A small autoregressive pixel model, trained from scratch: activation gelu.
Rows from block 3, named by matrix and row number. Rows with one number belong to one attention dimension. Each number is 200 + 40 x the weight over its row's rms, rounded and kept within 0 to 999. All counts start at 0. After the name is the row's rms in percent of the matrix's.
# q: attention query, key and value (stacked) (model.blocks.3.attn.qkv.weight, 1152x384, the q third), inputs 0-127
# k: attention query, key and value (stacked) (model.blocks.3.attn.qkv.weight, 1152x384, the k third), inputs 0-127
q.221,104,121,171,163,217,168,186,174,152,229,276,197,243,214,151,163,191,206,223,120,197,203,204,285,204,200,211,201,225,165,170,183,163,269,197,247,162,200,244,187,99,236,168,189,230,135,200,177,174,191,200,242,223,166,218,249,134,272,145,175,258,164,217,220,159,156,180,226,237,304,246,256,172,234,243,172,137,172,216,280,212,152,130,86,225,151,258,189,211,160,222,194,220,172,218,174,250,266,189,203,188,217,191,183,201,126,216,180,203,194,220,209,217,245,233,182,182,235,239,188,238,172,193,155,208,248,228,181,212
q.222,102,226,224,240,157,202,176,219,229,216,254,270,148,182,252,206,195,222,205,267,216,114,181,228,199,202,248,234,172,204,157,213,157,182,220,146,245,155,182,166,202,156,257,218,225,192,258,215,234,153,205,202,185,217,203,175,219,260,207,226,220,176,300,162,244,181,171,181,278,233,177,184,156,166,200,191,175,236,147,283,255,162,136,261,252,220,256,215,176,192,152,110,180,253,193,142,205,152,237,184,191,261,220,308,294,178,187,222,130,134,111,248,174,247,209,228,218,201,193,251,150,150,260,234,229,245,179,164,135
q.223,101,171,207,195,121,206,190,214,164,156,215,231,227,245,176,224,155,225,189,168,308,253,218,228,188,188,193,190,208,227,226,232,149,130,184,192,197,85,214,204,194,280,191,205,186,258,109,240,174,270,207,170,139,190,204,211,235,189,189,248,219,154,240,222,152,222,196,170,181,234,164,165,195,223,219,199,105,225,271,149,229,169,197,165,242,231,179,178,179,218,261,250,193,216,127,159,237,233,235,198,225,184,265,259,219,228,183,190,173,239,139,199,275,221,170,258,159,197,261,260,177,187,241,211,180,218,230,195,185
q.224,099,307,222,267,187,296,215,228,187,218,191,200,217,148,189,251,224,236,280,246,119,175,250,203,71,150,286,202,193,208,218,209,224,194,200,268,176,282,201,256,198,213,184,128,207,223,193,175,183,201,185,200,244,123,212,167,195,163,177,172,165,142,160,222,186,269,226,192,173,162,194,164,171,177,196,192,226,201,251,251,173,186,214,169,246,256,169,238,160,224,221,235,185,123,182,154,197,245,152,172,210,243,192,226,161,201,148,215,120,158,199,190,259,240,238,239,253,280,236,182,173,167,186,171,200,241,153,260,258
q.225,103,191,149,169,160,149,138,211,229,175,160,198,207,170,119,274,139,188,189,175,273,196,242,234,214,113,198,172,198,223,161,174,133,262,210,228,196,175,214,198,173,171,248,208,164,160,193,174,148,230,123,162,233,175,171,182,129,158,171,188,185,218,183,162,200,175,213,210,137,189,162,237,189,223,274,243,250,258,195,217,269,210,158,154,225,214,177,205,262,186,241,197,275,219,212,146,198,216,177,187,162,221,212,263,180,204,153,212,198,137,101,299,174,180,169,250,162,227,209,257,231,247,192,214,212,257,160,166,200
q.226,099,185,252,197,208,205,220,158,218,149,259,152,240,165,190,163,142,184,145,189,207,219,254,175,221,207,196,176,241,157,160,278,242,266,190,157,211,244,200,258,271,228,232,193,180,155,181,188,271,212,129,205,165,275,228,205,142,207,266,243,219,217,184,246,238,209,222,189,243,224,131,175,125,162,163,203,169,234,160,145,194,170,183,284,207,270,144,210,181,179,213,229,190,165,211,196,89,183,212,211,189,233,180,194,223,157,207,236,217,211,185,153,235,232,173,236,160,158,157,112,144,245,245,226,197,186,189,250,266
q.227,096,158,181,183,244,187,155,172,212,155,200,232,187,139,178,181,272,239,240,218,209,220,170,232,185,198,216,231,206,261,223,132,256,246,247,256,204,205,172,171,207,190,117,223,263,272,188,255,229,238,159,191,180,207,265,209,149,196,199,196,257,256,254,260,238,231,188,186,261,219,155,212,223,198,185,174,284,222,150,156,249,253,248,229,205,221,191,299,210,189,133,177,190,217,207,178,216,233,257,173,225,130,179,206,236,171,240,201,193,201,217,151,205,183,184,269,223,213,204,213,223,203,213,168,233,194,181,188,227
q.228,096,203,101,198,177,184,204,258,276,190,285,229,278,228,255,234,173,178,213,211,185,184,210,187,180,252,184,148,208,294,245,281,120,151,174,198,206,192,154,209,244,229,184,147,133,86,227,104,159,210,215,277,246,178,170,119,211,191,237,233,217,196,207,248,211,169,182,213,256,234,252,97,242,171,133,213,261,114,150,142,199,143,133,180,197,161,243,229,248,244,171,176,240,203,136,225,153,217,172,203,234,200,149,191,161,121,249,226,241,195,138,168,168,138,224,215,169,208,184,242,81,222,177,318,128,248,164,240,196
q.229,101,261,143,222,151,246,223,174,205,231,266,179,204,253,255,288,164,215,190,153,150,116,215,166,197,232,234,256,220,208,253,212,171,220,187,248,183,116,204,128,270,184,225,314,249,150,256,224,256,148,211,241,224,220,220,201,179,222,282,268,207,181,258,209,185,244,182,199,240,157,283,244,247,205,226,211,192,174,276,251,250,222,264,236,238,137,183,182,170,188,157,187,188,226,145,265,275,228,214,180,239,209,251,184,166,171,246,240,181,192,136,204,215,195,141,159,186,168,225,151,204,252,208,192,188,258,110,165,220
q.230,095,250,200,239,231,243,145,245,200,294,123,178,237,221,175,213,261,242,231,192,186,194,154,248,151,181,232,273,174,151,233,163,159,225,173,211,288,222,120,191,208,264,168,219,231,201,236,194,150,158,172,198,199,226,205,269,280,169,216,159,150,229,175,175,152,177,279,209,186,198,234,226,265,174,232,264,162,225,203,210,188,245,150,257,252,219,259,196,177,270,199,133,248,232,223,163,218,214,210,132,131,235,204,191,199,200,191,212,229,216,240,194,230,196,176,137,141,240,284,247,208,192,187,250,241,96,263,173,234
q.231,099,160,285,185,185,186,262,137,245,193,183,228,199,188,134,128,91,229,202,184,232,182,173,235,224,222,252,205,253,184,166,154,198,222,239,209,253,163,138,170,197,204,228,191,190,242,139,164,207,276,149,206,203,210,211,164,147,232,162,220,232,173,164,188,251,214,192,222,238,209,221,187,188,180,249,207,195,101,203,247,208,122,240,169,149,163,239,194,219,113,151,256,210,248,192,203,95,180,226,270,203,150,187,206,193,249,185,202,192,137,224,208,273,275,189,218,199,228,205,234,238,205,280,210,192,109,152,189,174
q.232,100,204,247,202,121,175,189,203,160,203,304,179,125,208,169,159,206,239,171,167,259,283,222,180,182,117,192,177,191,234,207,290,132,238,207,129,227,231,190,191,172,212,242,201,283,142,261,218,260,232,234,267,207,211,181,167,264,113,185,190,154,200,120,241,217,217,163,180,217,151,175,140,196,170,201,195,179,220,200,263,159,175,177,229,185,268,230,197,156,184,195,221,178,221,163,158,188,141,91,232,189,209,178,185,116,171,177,223,159,248,218,165,269,244,193,167,179,147,219,250,281,205,172,90,191,204,155,204,172
q.233,090,218,210,210,204,249,135,171,202,171,235,202,166,240,152,236,238,206,161,255,220,255,205,159,191,211,137,129,246,179,205,182,276,194,183,222,211,175,262,263,210,142,132,198,214,229,227,211,166,228,233,153,267,196,180,162,148,163,247,218,232,181,200,212,191,225,195,211,178,222,158,120,209,136,194,206,210,218,277,212,175,157,204,232,188,193,213,186,210,200,230,195,159,220,262,168,199,207,206,237,204,203,192,292,182,218,192,219,229,200,234,148,210,184,188,150,126,192,133,197,250,245,213,239,194,131,209,194,147
q.234,097,216,206,201,125,144,142,262,114,284,155,291,213,181,190,214,186,236,179,159,197,112,215,204,201,177,187,188,181,202,229,209,186,133,186,278,204,174,155,211,169,185,156,162,210,209,185,175,245,153,131,262,81,219,150,180,148,221,225,282,236,228,183,205,193,172,181,273,151,182,221,173,150,224,218,204,215,208,270,211,217,212,265,180,248,125,198,212,195,204,128,170,220,192,181,227,272,170,158,178,242,244,217,169,199,196,160,146,239,259,109,138,142,212,245,216,249,228,240,204,224,212,208,199,228,229,180,161,208
q.235,100,207,199,153,256,158,220,148,195,226,236,122,211,149,289,145,238,181,160,215,204,238,250,258,193,205,173,196,138,156,191,173,222,276,156,241,173,139,197,226,259,248,176,174,229,170,204,206,263,197,188,222,234,147,155,178,162,137,263,189,119,189,212,203,169,200,207,152,235,141,216,167,166,256,227,209,135,224,187,173,158,99,194,188,150,159,202,193,244,234,176,240,240,238,227,215,191,175,217,217,209,252,149,245,220,177,215,158,223,240,120,171,173,188,132,191,228,197,225,294,184,147,224,181,162,182,222,191,234
q.236,102,179,271,186,184,270,248,243,168,113,227,171,242,211,173,156,190,184,234,147,190,190,152,245,223,201,190,201,316,200,137,247,217,124,124,166,169,144,169,203,194,197,195,220,182,232,164,212,238,141,259,212,222,223,254,248,242,168,185,232,205,224,170,285,247,193,239,186,254,156,189,188,252,150,219,134,187,231,187,201,223,190,187,193,178,265,210,188,241,170,209,191,216,263,180,191,226,219,139,200,185,111,234,202,207,233,211,172,232,179,224,190,207,261,214,249,224,192,187,212,215,200,178,197,222,231,239,283,263
q.237,097,237,233,205,248,240,236,221,175,172,184,250,275,180,190,195,200,239,132,216,169,185,109,209,169,178,143,213,162,192,177,224,271,222,288,170,165,145,162,211,120,319,187,199,249,184,190,150,174,202,237,98,181,210,216,230,140,181,172,145,191,279,242,154,284,159,189,203,221,195,147,183,174,221,226,227,192,248,231,194,152,236,184,224,158,196,217,228,199,203,194,237,184,230,206,186,181,284,194,257,216,222,181,244,151,244,168,191,284,123,184,216,244,187,228,201,147,181,213,118,243,171,208,205,147,203,211,192,168
q.238,099,239,188,279,219,248,223,275,242,137,213,205,172,214,169,221,203,197,123,181,172,187,203,180,218,188,169,183,195,206,192,180,235,167,211,149,215,146,187,144,187,266,243,180,218,233,197,187,200,180,148,217,276,191,204,220,160,212,236,207,362,199,242,202,165,247,218,167,143,272,225,217,176,222,154,188,217,224,170,228,224,167,149,271,168,222,199,191,131,172,247,191,222,155,147,222,170,192,246,154,187,198,161,173,218,211,210,181,206,154,160,132,187,227,248,206,276,146,148,169,185,243,228,225,139,234,212,228,141
q.239,106,224,223,217,165,234,248,292,148,235,159,112,235,210,239,266,197,184,199,198,117,214,218,259,125,222,217,178,167,194,181,150,220,207,195,259,167,222,137,184,193,236,221,210,210,174,258,196,126,198,204,204,245,87,170,201,216,256,245,212,142,220,115,162,162,241,222,180,217,190,177,192,284,168,180,177,194,238,216,251,153,176,251,182,192,191,259,274,250,210,211,101,229,237,208,167,268,220,203,167,189,182,199,184,175,203,220,219,190,158,215,206,247,241,167,186,217,243,196,141,118,146,158,215,185,163,250,180,186
q.240,095,202,233,221,202,270,177,148,162,265,203,194,168,222,177,198,225,168,208,119,219,173,143,190,194,183,187,197,191,191,311,201,238,248,217,187,166,203,208,206,274,175,169,174,178,122,188,296,180,158,158,160,206,209,108,189,183,214,109,213,239,248,160,222,178,250,161,172,201,203,192,213,222,188,239,220,168,226,251,209,225,164,151,120,180,220,242,221,227,234,207,175,214,200,156,204,205,204,141,248,176,304,208,181,242,227,204,248,240,144,156,136,262,190,245,229,149,200,279,130,232,197,145,233,161,228,205,219,227
q.241,094,174,267,230,195,135,210,252,166,222,233,147,181,173,171,196,182,266,242,191,144,200,239,176,136,250,192,236,148,251,139,265,164,341,181,164,322,195,178,267,217,213,177,261,204,213,253,196,191,218,176,161,174,196,198,198,196,187,207,177,243,189,271,196,148,165,279,224,194,175,208,280,211,214,202,154,206,202,144,240,226,91,240,210,193,226,211,170,185,210,265,200,215,136,203,265,158,225,229,123,249,143,182,257,218,176,168,221,170,190,195,216,122,250,118,202,232,234,253,183,111,243,191,168,242,151,102,205,218
q.242,105,192,213,221,209,201,153,183,223,244,185,246,197,247,218,151,219,210,166,182,195,170,151,178,175,136,175,131,187,244,245,239,156,131,216,177,165,234,181,201,192,167,142,186,153,213,223,227,183,205,234,234,222,226,160,181,232,285,155,118,178,227,165,224,210,171,175,175,253,161,241,148,197,209,188,196,138,234,221,199,176,219,275,203,145,212,224,222,275,228,113,158,205,164,154,191,174,187,186,223,154,248,148,255,190,136,146,233,211,170,202,206,196,285,192,237,287,122,193,229,202,145,282,216,156,237,211,229,237
q.243,093,185,173,180,275,205,184,276,179,242,164,290,172,205,197,205,267,237,191,252,102,150,225,72,119,229,251,224,258,209,164,207,203,260,212,245,198,163,163,203,133,224,221,226,207,230,218,166,240,184,141,202,127,219,202,223,142,166,146,92,219,258,150,189,228,195,266,140,236,169,101,181,177,287,169,207,175,251,193,292,182,233,166,226,256,186,207,233,224,175,196,244,165,133,143,201,169,234,214,182,187,156,250,193,279,179,171,220,176,154,252,179,203,165,220,162,193,182,292,171,224,235,170,148,130,228,217,258,108
q.244,103,154,127,252,177,199,245,217,170,200,175,226,210,173,240,215,163,218,222,207,215,230,252,195,193,159,181,181,180,96,185,246,297,239,174,266,225,264,294,198,189,178,195,260,205,228,235,305,241,171,232,189,221,171,230,204,248,207,250,176,262,156,236,246,147,197,216,180,218,204,241,110,280,199,126,178,186,137,336,170,169,200,169,270,177,230,174,242,206,110,202,113,259,202,212,317,182,145,160,221,160,193,133,167,131,205,160,199,238,162,182,248,253,263,137,186,185,250,232,236,139,185,124,200,207,205,212,201,249
q.245,097,223,186,148,154,174,217,236,162,211,233,202,217,176,213,193,296,208,232,236,279,195,176,226,193,165,247,157,191,226,193,266,196,174,197,205,46,178,202,191,233,167,128,232,176,162,140,258,173,189,276,205,252,226,231,215,206,206,161,189,166,168,211,166,206,127,198,195,213,136,301,134,221,135,201,201,237,230,186,186,276,214,180,221,99,174,305,207,190,214,170,179,168,144,192,256,148,211,138,196,203,176,187,124,230,151,204,232,265,214,180,198,228,196,206,166,237,147,199,214,193,199,197,267,209,180,206,193,189
q.246,098,155,221,153,224,238,203,247,170,209,130,157,186,174,174,211,236,275,180,193,196,271,216,228,243,219,205,195,258,240,187,256,187,167,194,214,134,177,194,157,264,210,164,170,205,241,195,146,152,258,197,191,162,227,249,148,204,245,252,254,208,237,141,174,188,184,208,201,210,190,233,163,192,176,174,161,179,204,201,243,198,141,212,313,275,169,232,213,150,242,115,193,200,153,213,235,195,218,192,132,239,83,144,248,164,180,122,182,232,188,258,234,116,189,202,126,191,266,203,200,217,211,189,276,201,151,231,214,278
q.247,094,206,238,188,205,194,242,252,245,147,193,207,172,213,216,191,176,225,221,265,233,242,255,164,271,238,316,217,277,212,161,160,243,170,146,134,222,248,172,155,171,244,189,188,215,198,236,226,249,227,223,159,175,192,231,207,147,254,167,182,279,223,165,213,186,216,186,164,178,270,265,177,117,200,174,207,197,262,192,252,133,230,274,176,192,243,226,184,114,195,207,177,247,203,184,259,250,217,185,169,209,242,185,211,202,154,227,205,210,218,205,245,234,102,200,239,168,209,246,208,191,289,263,161,113,96,185,213,185
k.221,103,229,227,192,191,96,165,252,188,284,265,146,217,137,190,169,227,245,204,200,178,188,250,255,201,185,229,160,245,134,205,227,204,187,150,188,190,159,188,214,176,223,233,204,210,197,176,147,219,226,198,227,234,212,241,211,194,235,189,223,156,217,97,284,215,202,177,175,306,168,191,240,126,199,240,147,294,246,232,274,179,172,157,184,265,197,119,181,180,174,192,174,142,186,182,175,201,219,190,186,308,187,244,170,203,197,173,212,238,120,254,212,178,193,140,242,200,155,168,215,116,98,192,206,136,178,256,198,187
k.222,103,221,232,199,153,192,268,174,144,161,232,210,225,172,174,176,127,236,200,224,228,223,225,199,199,197,204,217,216,239,163,217,113,190,266,136,161,235,146,132,160,95,204,172,223,203,175,157,210,217,182,253,120,232,178,155,198,265,222,181,147,222,211,211,234,205,207,253,190,186,225,122,227,195,256,171,166,217,240,231,121,222,228,245,215,169,245,235,155,178,218,126,212,169,230,239,188,119,214,210,234,264,171,169,160,167,143,202,188,174,116,176,171,235,227,186,219,194,213,221,137,178,176,148,127,216,169,184,208
k.223,105,269,198,221,161,99,195,175,105,208,186,198,177,240,174,159,225,166,213,135,194,176,244,217,211,145,173,158,200,236,177,229,204,179,205,186,181,179,176,320,161,170,217,244,188,197,214,267,114,229,208,171,155,232,153,201,227,219,214,217,231,116,282,164,237,145,115,176,202,259,161,274,251,185,203,162,267,166,204,219,190,200,158,258,253,204,188,86,212,258,271,214,212,222,271,183,289,178,209,213,167,240,201,206,191,181,171,254,199,207,193,227,251,186,167,192,149,234,122,190,188,137,252,230,158,175,176,229,162
k.224,101,215,176,278,199,206,231,161,203,190,178,175,192,221,186,182,203,136,124,123,215,228,250,215,261,177,253,216,218,229,192,177,197,261,184,188,215,254,190,204,185,210,208,211,184,185,221,235,253,207,263,216,223,187,218,192,128,167,234,215,177,149,184,201,173,201,162,285,143,250,201,158,276,155,233,264,256,202,190,191,157,164,199,195,160,184,205,248,131,202,227,139,233,175,154,208,196,195,154,210,143,124,226,277,214,161,235,197,234,246,193,272,224,173,178,152,123,216,241,195,199,247,125,171,226,164,194,163,189
k.225,101,198,156,197,193,211,207,212,152,170,199,227,217,241,156,243,186,196,170,226,171,174,195,277,153,199,189,161,144,214,168,150,162,214,206,191,170,153,205,153,190,212,207,237,201,179,184,217,256,161,176,225,179,199,231,221,177,211,195,208,189,206,204,248,219,152,159,240,186,210,167,162,229,236,196,207,208,223,160,202,267,230,170,188,259,106,198,194,262,164,183,193,221,197,169,122,145,183,145,275,171,205,221,270,263,198,220,160,208,107,188,201,227,233,141,226,218,252,201,187,240,198,157,200,191,221,223,182,203
k.226,099,94,203,225,209,210,194,98,211,201,221,228,204,198,96,281,220,155,134,228,134,189,148,181,208,174,181,209,217,185,184,216,155,203,214,218,192,290,156,220,138,168,192,172,148,180,146,99,222,161,213,249,160,192,234,247,194,267,267,234,239,177,228,149,233,189,146,248,252,200,240,156,193,201,167,206,202,250,187,148,178,248,200,222,209,261,250,226,208,138,239,126,189,167,259,171,190,155,197,176,203,172,233,154,211,201,218,231,276,177,210,205,153,220,201,196,231,173,232,229,181,182,245,242,294,225,225,200,196
k.227,100,191,274,209,93,180,182,214,176,187,227,172,156,175,225,206,173,189,177,219,189,272,175,206,134,247,223,226,150,131,243,266,197,167,196,166,171,227,141,122,157,156,206,224,208,189,205,222,174,232,229,185,247,251,192,229,305,147,215,188,223,212,240,153,106,179,187,168,202,158,185,268,191,195,174,155,183,154,163,239,197,164,233,159,232,225,185,196,126,194,154,212,149,207,263,207,272,286,171,170,147,178,229,274,195,127,214,216,217,199,173,239,236,233,211,213,149,261,271,223,199,195,134,280,166,208,228,181,294
k.228,102,208,158,238,233,189,189,203,239,234,187,239,290,246,138,180,207,187,219,277,230,189,184,151,185,139,189,192,166,245,198,173,194,203,134,136,194,191,285,168,237,203,267,249,133,161,241,177,181,214,222,228,215,230,316,233,178,245,224,163,216,135,219,172,151,165,134,219,191,162,250,167,233,175,230,234,192,177,221,162,192,145,158,183,98,256,245,182,190,201,202,177,165,176,202,173,192,236,169,219,179,174,243,191,197,217,177,229,223,204,210,166,119,254,177,187,127,163,103,264,164,146,233,235,114,210,277,186,207
k.229,105,165,169,133,239,196,206,221,196,202,203,210,224,163,182,315,187,228,247,187,221,152,128,189,158,156,189,202,192,227,203,199,202,189,214,194,160,216,245,120,199,197,227,264,246,218,211,157,230,197,163,185,273,270,277,199,198,119,192,186,177,124,190,268,172,154,247,235,195,254,237,181,178,185,203,169,217,223,307,203,198,198,250,192,238,166,184,137,245,218,184,197,148,212,195,175,196,213,189,213,211,182,168,193,168,124,208,193,157,247,189,189,127,228,229,223,166,243,216,159,151,165,276,158,206,208,179,180,219
k.230,094,256,207,220,181,193,246,200,193,180,144,176,174,208,195,140,261,217,159,218,150,249,207,152,245,231,176,202,198,132,193,204,209,264,201,284,219,219,230,186,242,115,252,144,179,263,148,250,145,143,194,221,188,212,187,249,137,260,198,197,184,199,187,258,179,191,222,178,234,244,213,198,203,250,228,160,130,137,188,211,192,215,231,195,177,199,191,169,134,201,260,173,197,213,257,232,213,187,139,152,167,219,166,123,209,182,232,204,214,194,267,230,211,201,164,237,215,176,212,210,180,193,220,243,231,189,198,153,223
k.231,096,222,186,185,156,222,196,228,210,253,272,215,165,285,187,177,209,197,207,196,209,200,246,152,247,228,176,224,185,195,228,162,284,194,224,197,124,204,206,180,182,200,187,185,156,253,224,217,221,181,128,244,169,191,127,152,209,223,214,187,77,227,231,237,210,170,192,220,159,181,195,221,242,225,145,93,216,205,239,141,209,256,246,214,207,169,211,244,246,98,168,219,209,116,237,166,203,140,179,216,220,169,156,211,232,204,203,188,249,148,133,190,208,234,209,162,219,238,138,184,250,186,296,235,163,213,165,204,155
k.232,107,191,229,224,206,165,203,163,239,186,199,223,225,272,164,205,239,258,200,233,244,179,270,130,169,232,226,236,136,231,183,203,162,200,139,166,209,147,221,259,220,174,205,212,200,186,232,195,170,166,175,165,201,173,185,189,200,234,224,238,166,158,177,229,293,228,178,227,170,253,202,138,160,286,257,220,151,178,191,180,194,187,138,122,223,227,211,143,166,222,146,190,199,230,255,133,251,312,247,204,200,223,219,138,218,244,209,229,146,163,161,233,194,151,207,226,233,253,202,226,213,177,183,254,137,194,188,176,220
k.233,096,230,92,225,138,146,229,196,172,157,201,185,284,233,239,230,187,134,202,209,172,118,195,218,193,127,120,224,243,177,210,163,225,248,183,248,196,145,201,238,168,151,241,132,164,197,227,231,158,153,183,241,203,211,216,235,101,151,145,189,169,280,159,190,189,188,234,244,165,198,73,240,191,196,80,263,115,214,166,226,256,225,209,197,196,278,244,228,216,128,202,171,127,193,206,177,186,147,263,216,236,151,205,163,133,134,168,213,222,216,207,153,163,252,164,226,147,249,208,232,135,232,229,213,171,237,225,214,161
k.234,099,204,170,132,220,235,111,157,275,196,217,236,236,162,231,174,187,181,257,247,118,101,268,172,148,133,194,227,204,160,184,177,161,106,143,247,261,236,172,162,265,202,172,248,134,225,210,168,210,147,257,189,210,194,190,221,239,204,235,115,204,302,122,125,190,214,115,177,116,237,185,199,166,228,227,230,162,185,208,231,143,151,186,192,239,159,185,178,179,168,209,219,264,217,270,242,190,167,132,233,152,197,248,244,161,149,206,192,173,234,224,207,169,167,226,206,269,305,236,133,211,230,194,195,281,264,158,124,206
k.235,104,182,173,231,165,251,141,201,216,283,186,198,247,158,172,238,209,230,141,244,214,121,171,248,163,189,228,232,231,189,215,166,173,186,197,185,231,214,188,202,232,289,223,97,264,200,213,221,231,209,136,308,176,140,175,171,209,235,208,200,195,185,211,168,206,189,229,203,196,163,190,200,262,277,201,166,197,243,201,195,185,242,172,230,164,189,179,205,182,206,241,193,186,185,181,255,193,130,223,232,179,226,193,206,222,272,166,192,233,230,126,194,159,124,231,159,211,137,128,222,250,170,189,229,179,329,195,227,188
k.236,099,201,248,222,211,183,220,207,250,239,147,146,309,276,140,186,234,225,175,210,230,244,194,243,229,256,136,290,209,191,213,205,159,223,228,238,195,216,213,251,248,162,195,240,208,260,168,214,191,232,178,280,198,191,136,237,175,248,204,205,219,210,180,203,217,232,225,239,212,231,133,158,233,169,208,166,242,299,190,144,161,168,188,168,238,279,265,235,199,251,180,179,203,276,169,280,269,187,200,242,144,229,198,149,253,180,200,205,141,239,225,169,176,273,215,242,211,138,153,171,200,182,218,206,203,168,219,153,126
k.237,102,219,214,196,251,235,238,170,132,185,103,262,193,282,197,196,210,210,173,203,241,210,212,197,157,213,153,207,188,210,259,167,168,214,158,242,248,137,143,203,161,251,202,212,198,198,232,180,332,208,213,129,183,196,160,243,221,164,267,216,234,140,216,211,174,176,177,149,200,197,174,201,266,256,178,225,192,215,170,179,131,251,281,194,171,195,165,233,178,183,228,197,178,207,180,213,185,131,299,188,186,231,212,202,166,294,181,228,269,119,234,171,170,182,116,188,190,182,201,154,239,248,170,261,253,190,193,200,147
k.238,097,136,198,272,177,221,248,233,249,208,227,188,217,167,196,196,196,225,194,187,159,236,246,212,262,137,226,196,253,235,217,259,215,175,174,254,98,219,177,140,215,199,180,198,217,163,156,152,212,118,259,211,183,174,238,236,162,212,183,146,200,164,228,223,260,172,250,104,220,145,206,203,157,196,190,195,197,223,184,179,132,169,342,170,172,160,205,202,269,183,142,193,246,205,195,207,197,155,285,242,230,195,171,213,166,204,164,228,181,249,192,218,212,222,168,138,159,98,168,159,187,149,210,155,181,291,227,186,210
k.239,105,249,180,152,188,299,286,174,204,255,194,144,168,203,175,229,252,231,230,218,199,154,178,189,222,189,179,162,160,184,212,225,160,284,262,223,231,273,206,191,146,206,223,251,159,194,205,254,187,147,165,289,239,138,271,213,161,252,234,159,224,223,213,256,139,124,210,183,193,291,293,205,262,243,209,175,222,192,263,164,181,176,259,219,150,169,171,218,219,162,187,217,154,117,197,264,208,270,169,139,246,201,263,243,163,200,238,252,262,195,190,171,270,228,150,191,208,179,239,190,267,137,178,206,216,227,183,262,213
k.240,096,193,283,128,170,116,253,188,190,241,249,243,169,158,180,219,168,145,235,232,206,211,173,173,204,165,249,138,278,134,205,219,240,249,191,191,281,130,150,214,266,160,197,183,214,222,204,166,173,146,173,215,164,168,251,197,214,187,177,186,120,156,176,212,155,201,119,177,203,276,246,177,251,141,235,221,207,247,249,236,215,229,139,174,201,179,203,294,183,150,228,121,205,276,208,165,150,219,164,259,280,198,267,192,214,176,175,230,251,215,194,193,170,234,236,207,204,233,150,142,165,230,137,221,258,224,230,197,154
k.241,099,208,186,172,244,193,196,244,172,255,206,177,165,208,115,231,138,190,190,194,193,167,214,165,183,237,262,230,233,246,187,250,148,125,181,167,230,179,230,178,267,250,102,192,248,208,147,172,260,192,295,222,214,185,181,156,208,227,175,211,238,196,278,161,228,183,225,247,142,155,152,262,188,171,206,207,247,224,143,235,132,187,190,152,185,208,211,261,235,176,194,191,209,222,204,176,188,227,272,199,207,203,182,214,209,208,164,124,108,248,225,256,240,129,257,163,178,208,199,218,205,195,200,160,231,244,238,160,176
k.242,105,212,227,243,140,255,141,181,215,200,215,192,236,197,231,173,241,176,194,152,225,187,142,245,199,173,192,154,171,215,205,211,214,221,156,135,168,196,163,146,180,151,196,261,220,103,219,181,184,193,146,217,159,213,271,180,186,213,212,185,156,162,172,158,264,211,276,202,242,239,173,191,235,135,222,187,248,222,259,242,235,197,148,247,190,238,193,205,197,190,239,152,206,218,283,246,209,232,173,155,202,245,188,228,227,187,188,171,177,172,171,214,224,226,149,162,304,259,221,223,193,195,166,196,231,299,245,257,178
k.243,094,190,197,183,122,290,198,154,217,237,203,237,198,162,219,98,241,223,147,210,157,308,228,269,206,235,108,178,235,240,263,267,196,209,123,242,210,196,201,180,195,199,218,195,221,221,242,189,199,242,152,161,181,166,124,280,195,303,178,165,216,240,220,124,187,159,256,219,235,217,209,210,167,201,170,219,234,133,161,236,114,121,253,206,120,123,231,205,155,174,170,182,226,218,188,175,266,234,143,181,245,227,278,225,203,231,214,162,180,151,218,152,230,207,240,223,257,212,160,262,128,225,182,196,189,198,197,171,206
k.244,108,211,203,151,208,187,236,176,183,196,256,159,209,233,158,199,208,191,180,225,125,170,200,152,213,188,180,215,190,195,237,134,261,207,241,215,256,255,268,147,237,164,226,241,262,218,191,177,185,166,156,255,145,211,220,243,204,180,215,190,249,193,166,303,198,258,199,243,145,274,203,199,285,199,190,200,170,185,169,191,224,224,156,187,281,176,219,212,233,153,152,185,262,163,210,126,193,167,202,198,162,104,157,179,237,153,168,286,208,127,100,116,164,179,272,189,203,199,146,168,239,165,245,238,182,198,220,173,165
k.245,097,153,178,167,226,239,214,176,218,181,265,147,296,240,282,210,145,180,281,268,247,121,181,193,228,187,271,160,180,209,212,224,236,190,170,239,237,243,174,175,229,165,202,184,207,230,133,122,167,175,177,233,258,246,217,190,131,183,161,154,266,170,256,167,191,176,184,138,186,248,286,232,164,197,250,239,136,250,140,169,190,261,213,219,209,209,299,205,257,190,178,158,227,172,206,202,222,267,164,240,174,202,270,185,197,232,170,282,135,166,211,183,199,136,250,201,163,177,232,180,202,222,188,265,266,246,222,196,174
k.246,100,226,146,244,148,201,204,230,302,216,228,167,173,137,195,178,183,205,183,229,221,265,197,227,231,193,130,201,106,152,238,133,202,168,190,183,213,179,141,150,274,237,169,269,229,227,217,195,149,182,261,160,195,184,286,209,220,291,150,193,203,164,187,194,148,237,166,238,215,140,178,250,160,219,271,187,226,145,224,185,154,175,186,280,222,202,244,225,165,203,176,241,193,227,228,189,156,249,216,194,161,168,188,235,125,157,259,220,145,244,260,168,157,216,219,214,144,223,190,199,234,113,214,203,226,172,239,252,179
k.247,098,221,194,223,277,228,222,229,173,231,212,115,198,155,204,207,148,215,129,239,181,189,205,269,164,247,144,153,190,228,127,169,154,164,209,230,193,182,192,227,207,256,184,241,184,123,176,243,217,145,274,181,158,171,149,171,207,247,226,187,203,234,224,169,241,206,198,203,137,186,214,187,163,197,215,134,134,152,249,186,221,183,262,194,222,208,223,183,262,205,246,160,186,176,189,199,122,240,173,164,138,172,190,148,261,160,233,117,186,225,235,222,192,196,213,207,238,131,270,293,211,182,218,280,157,178,262,115,249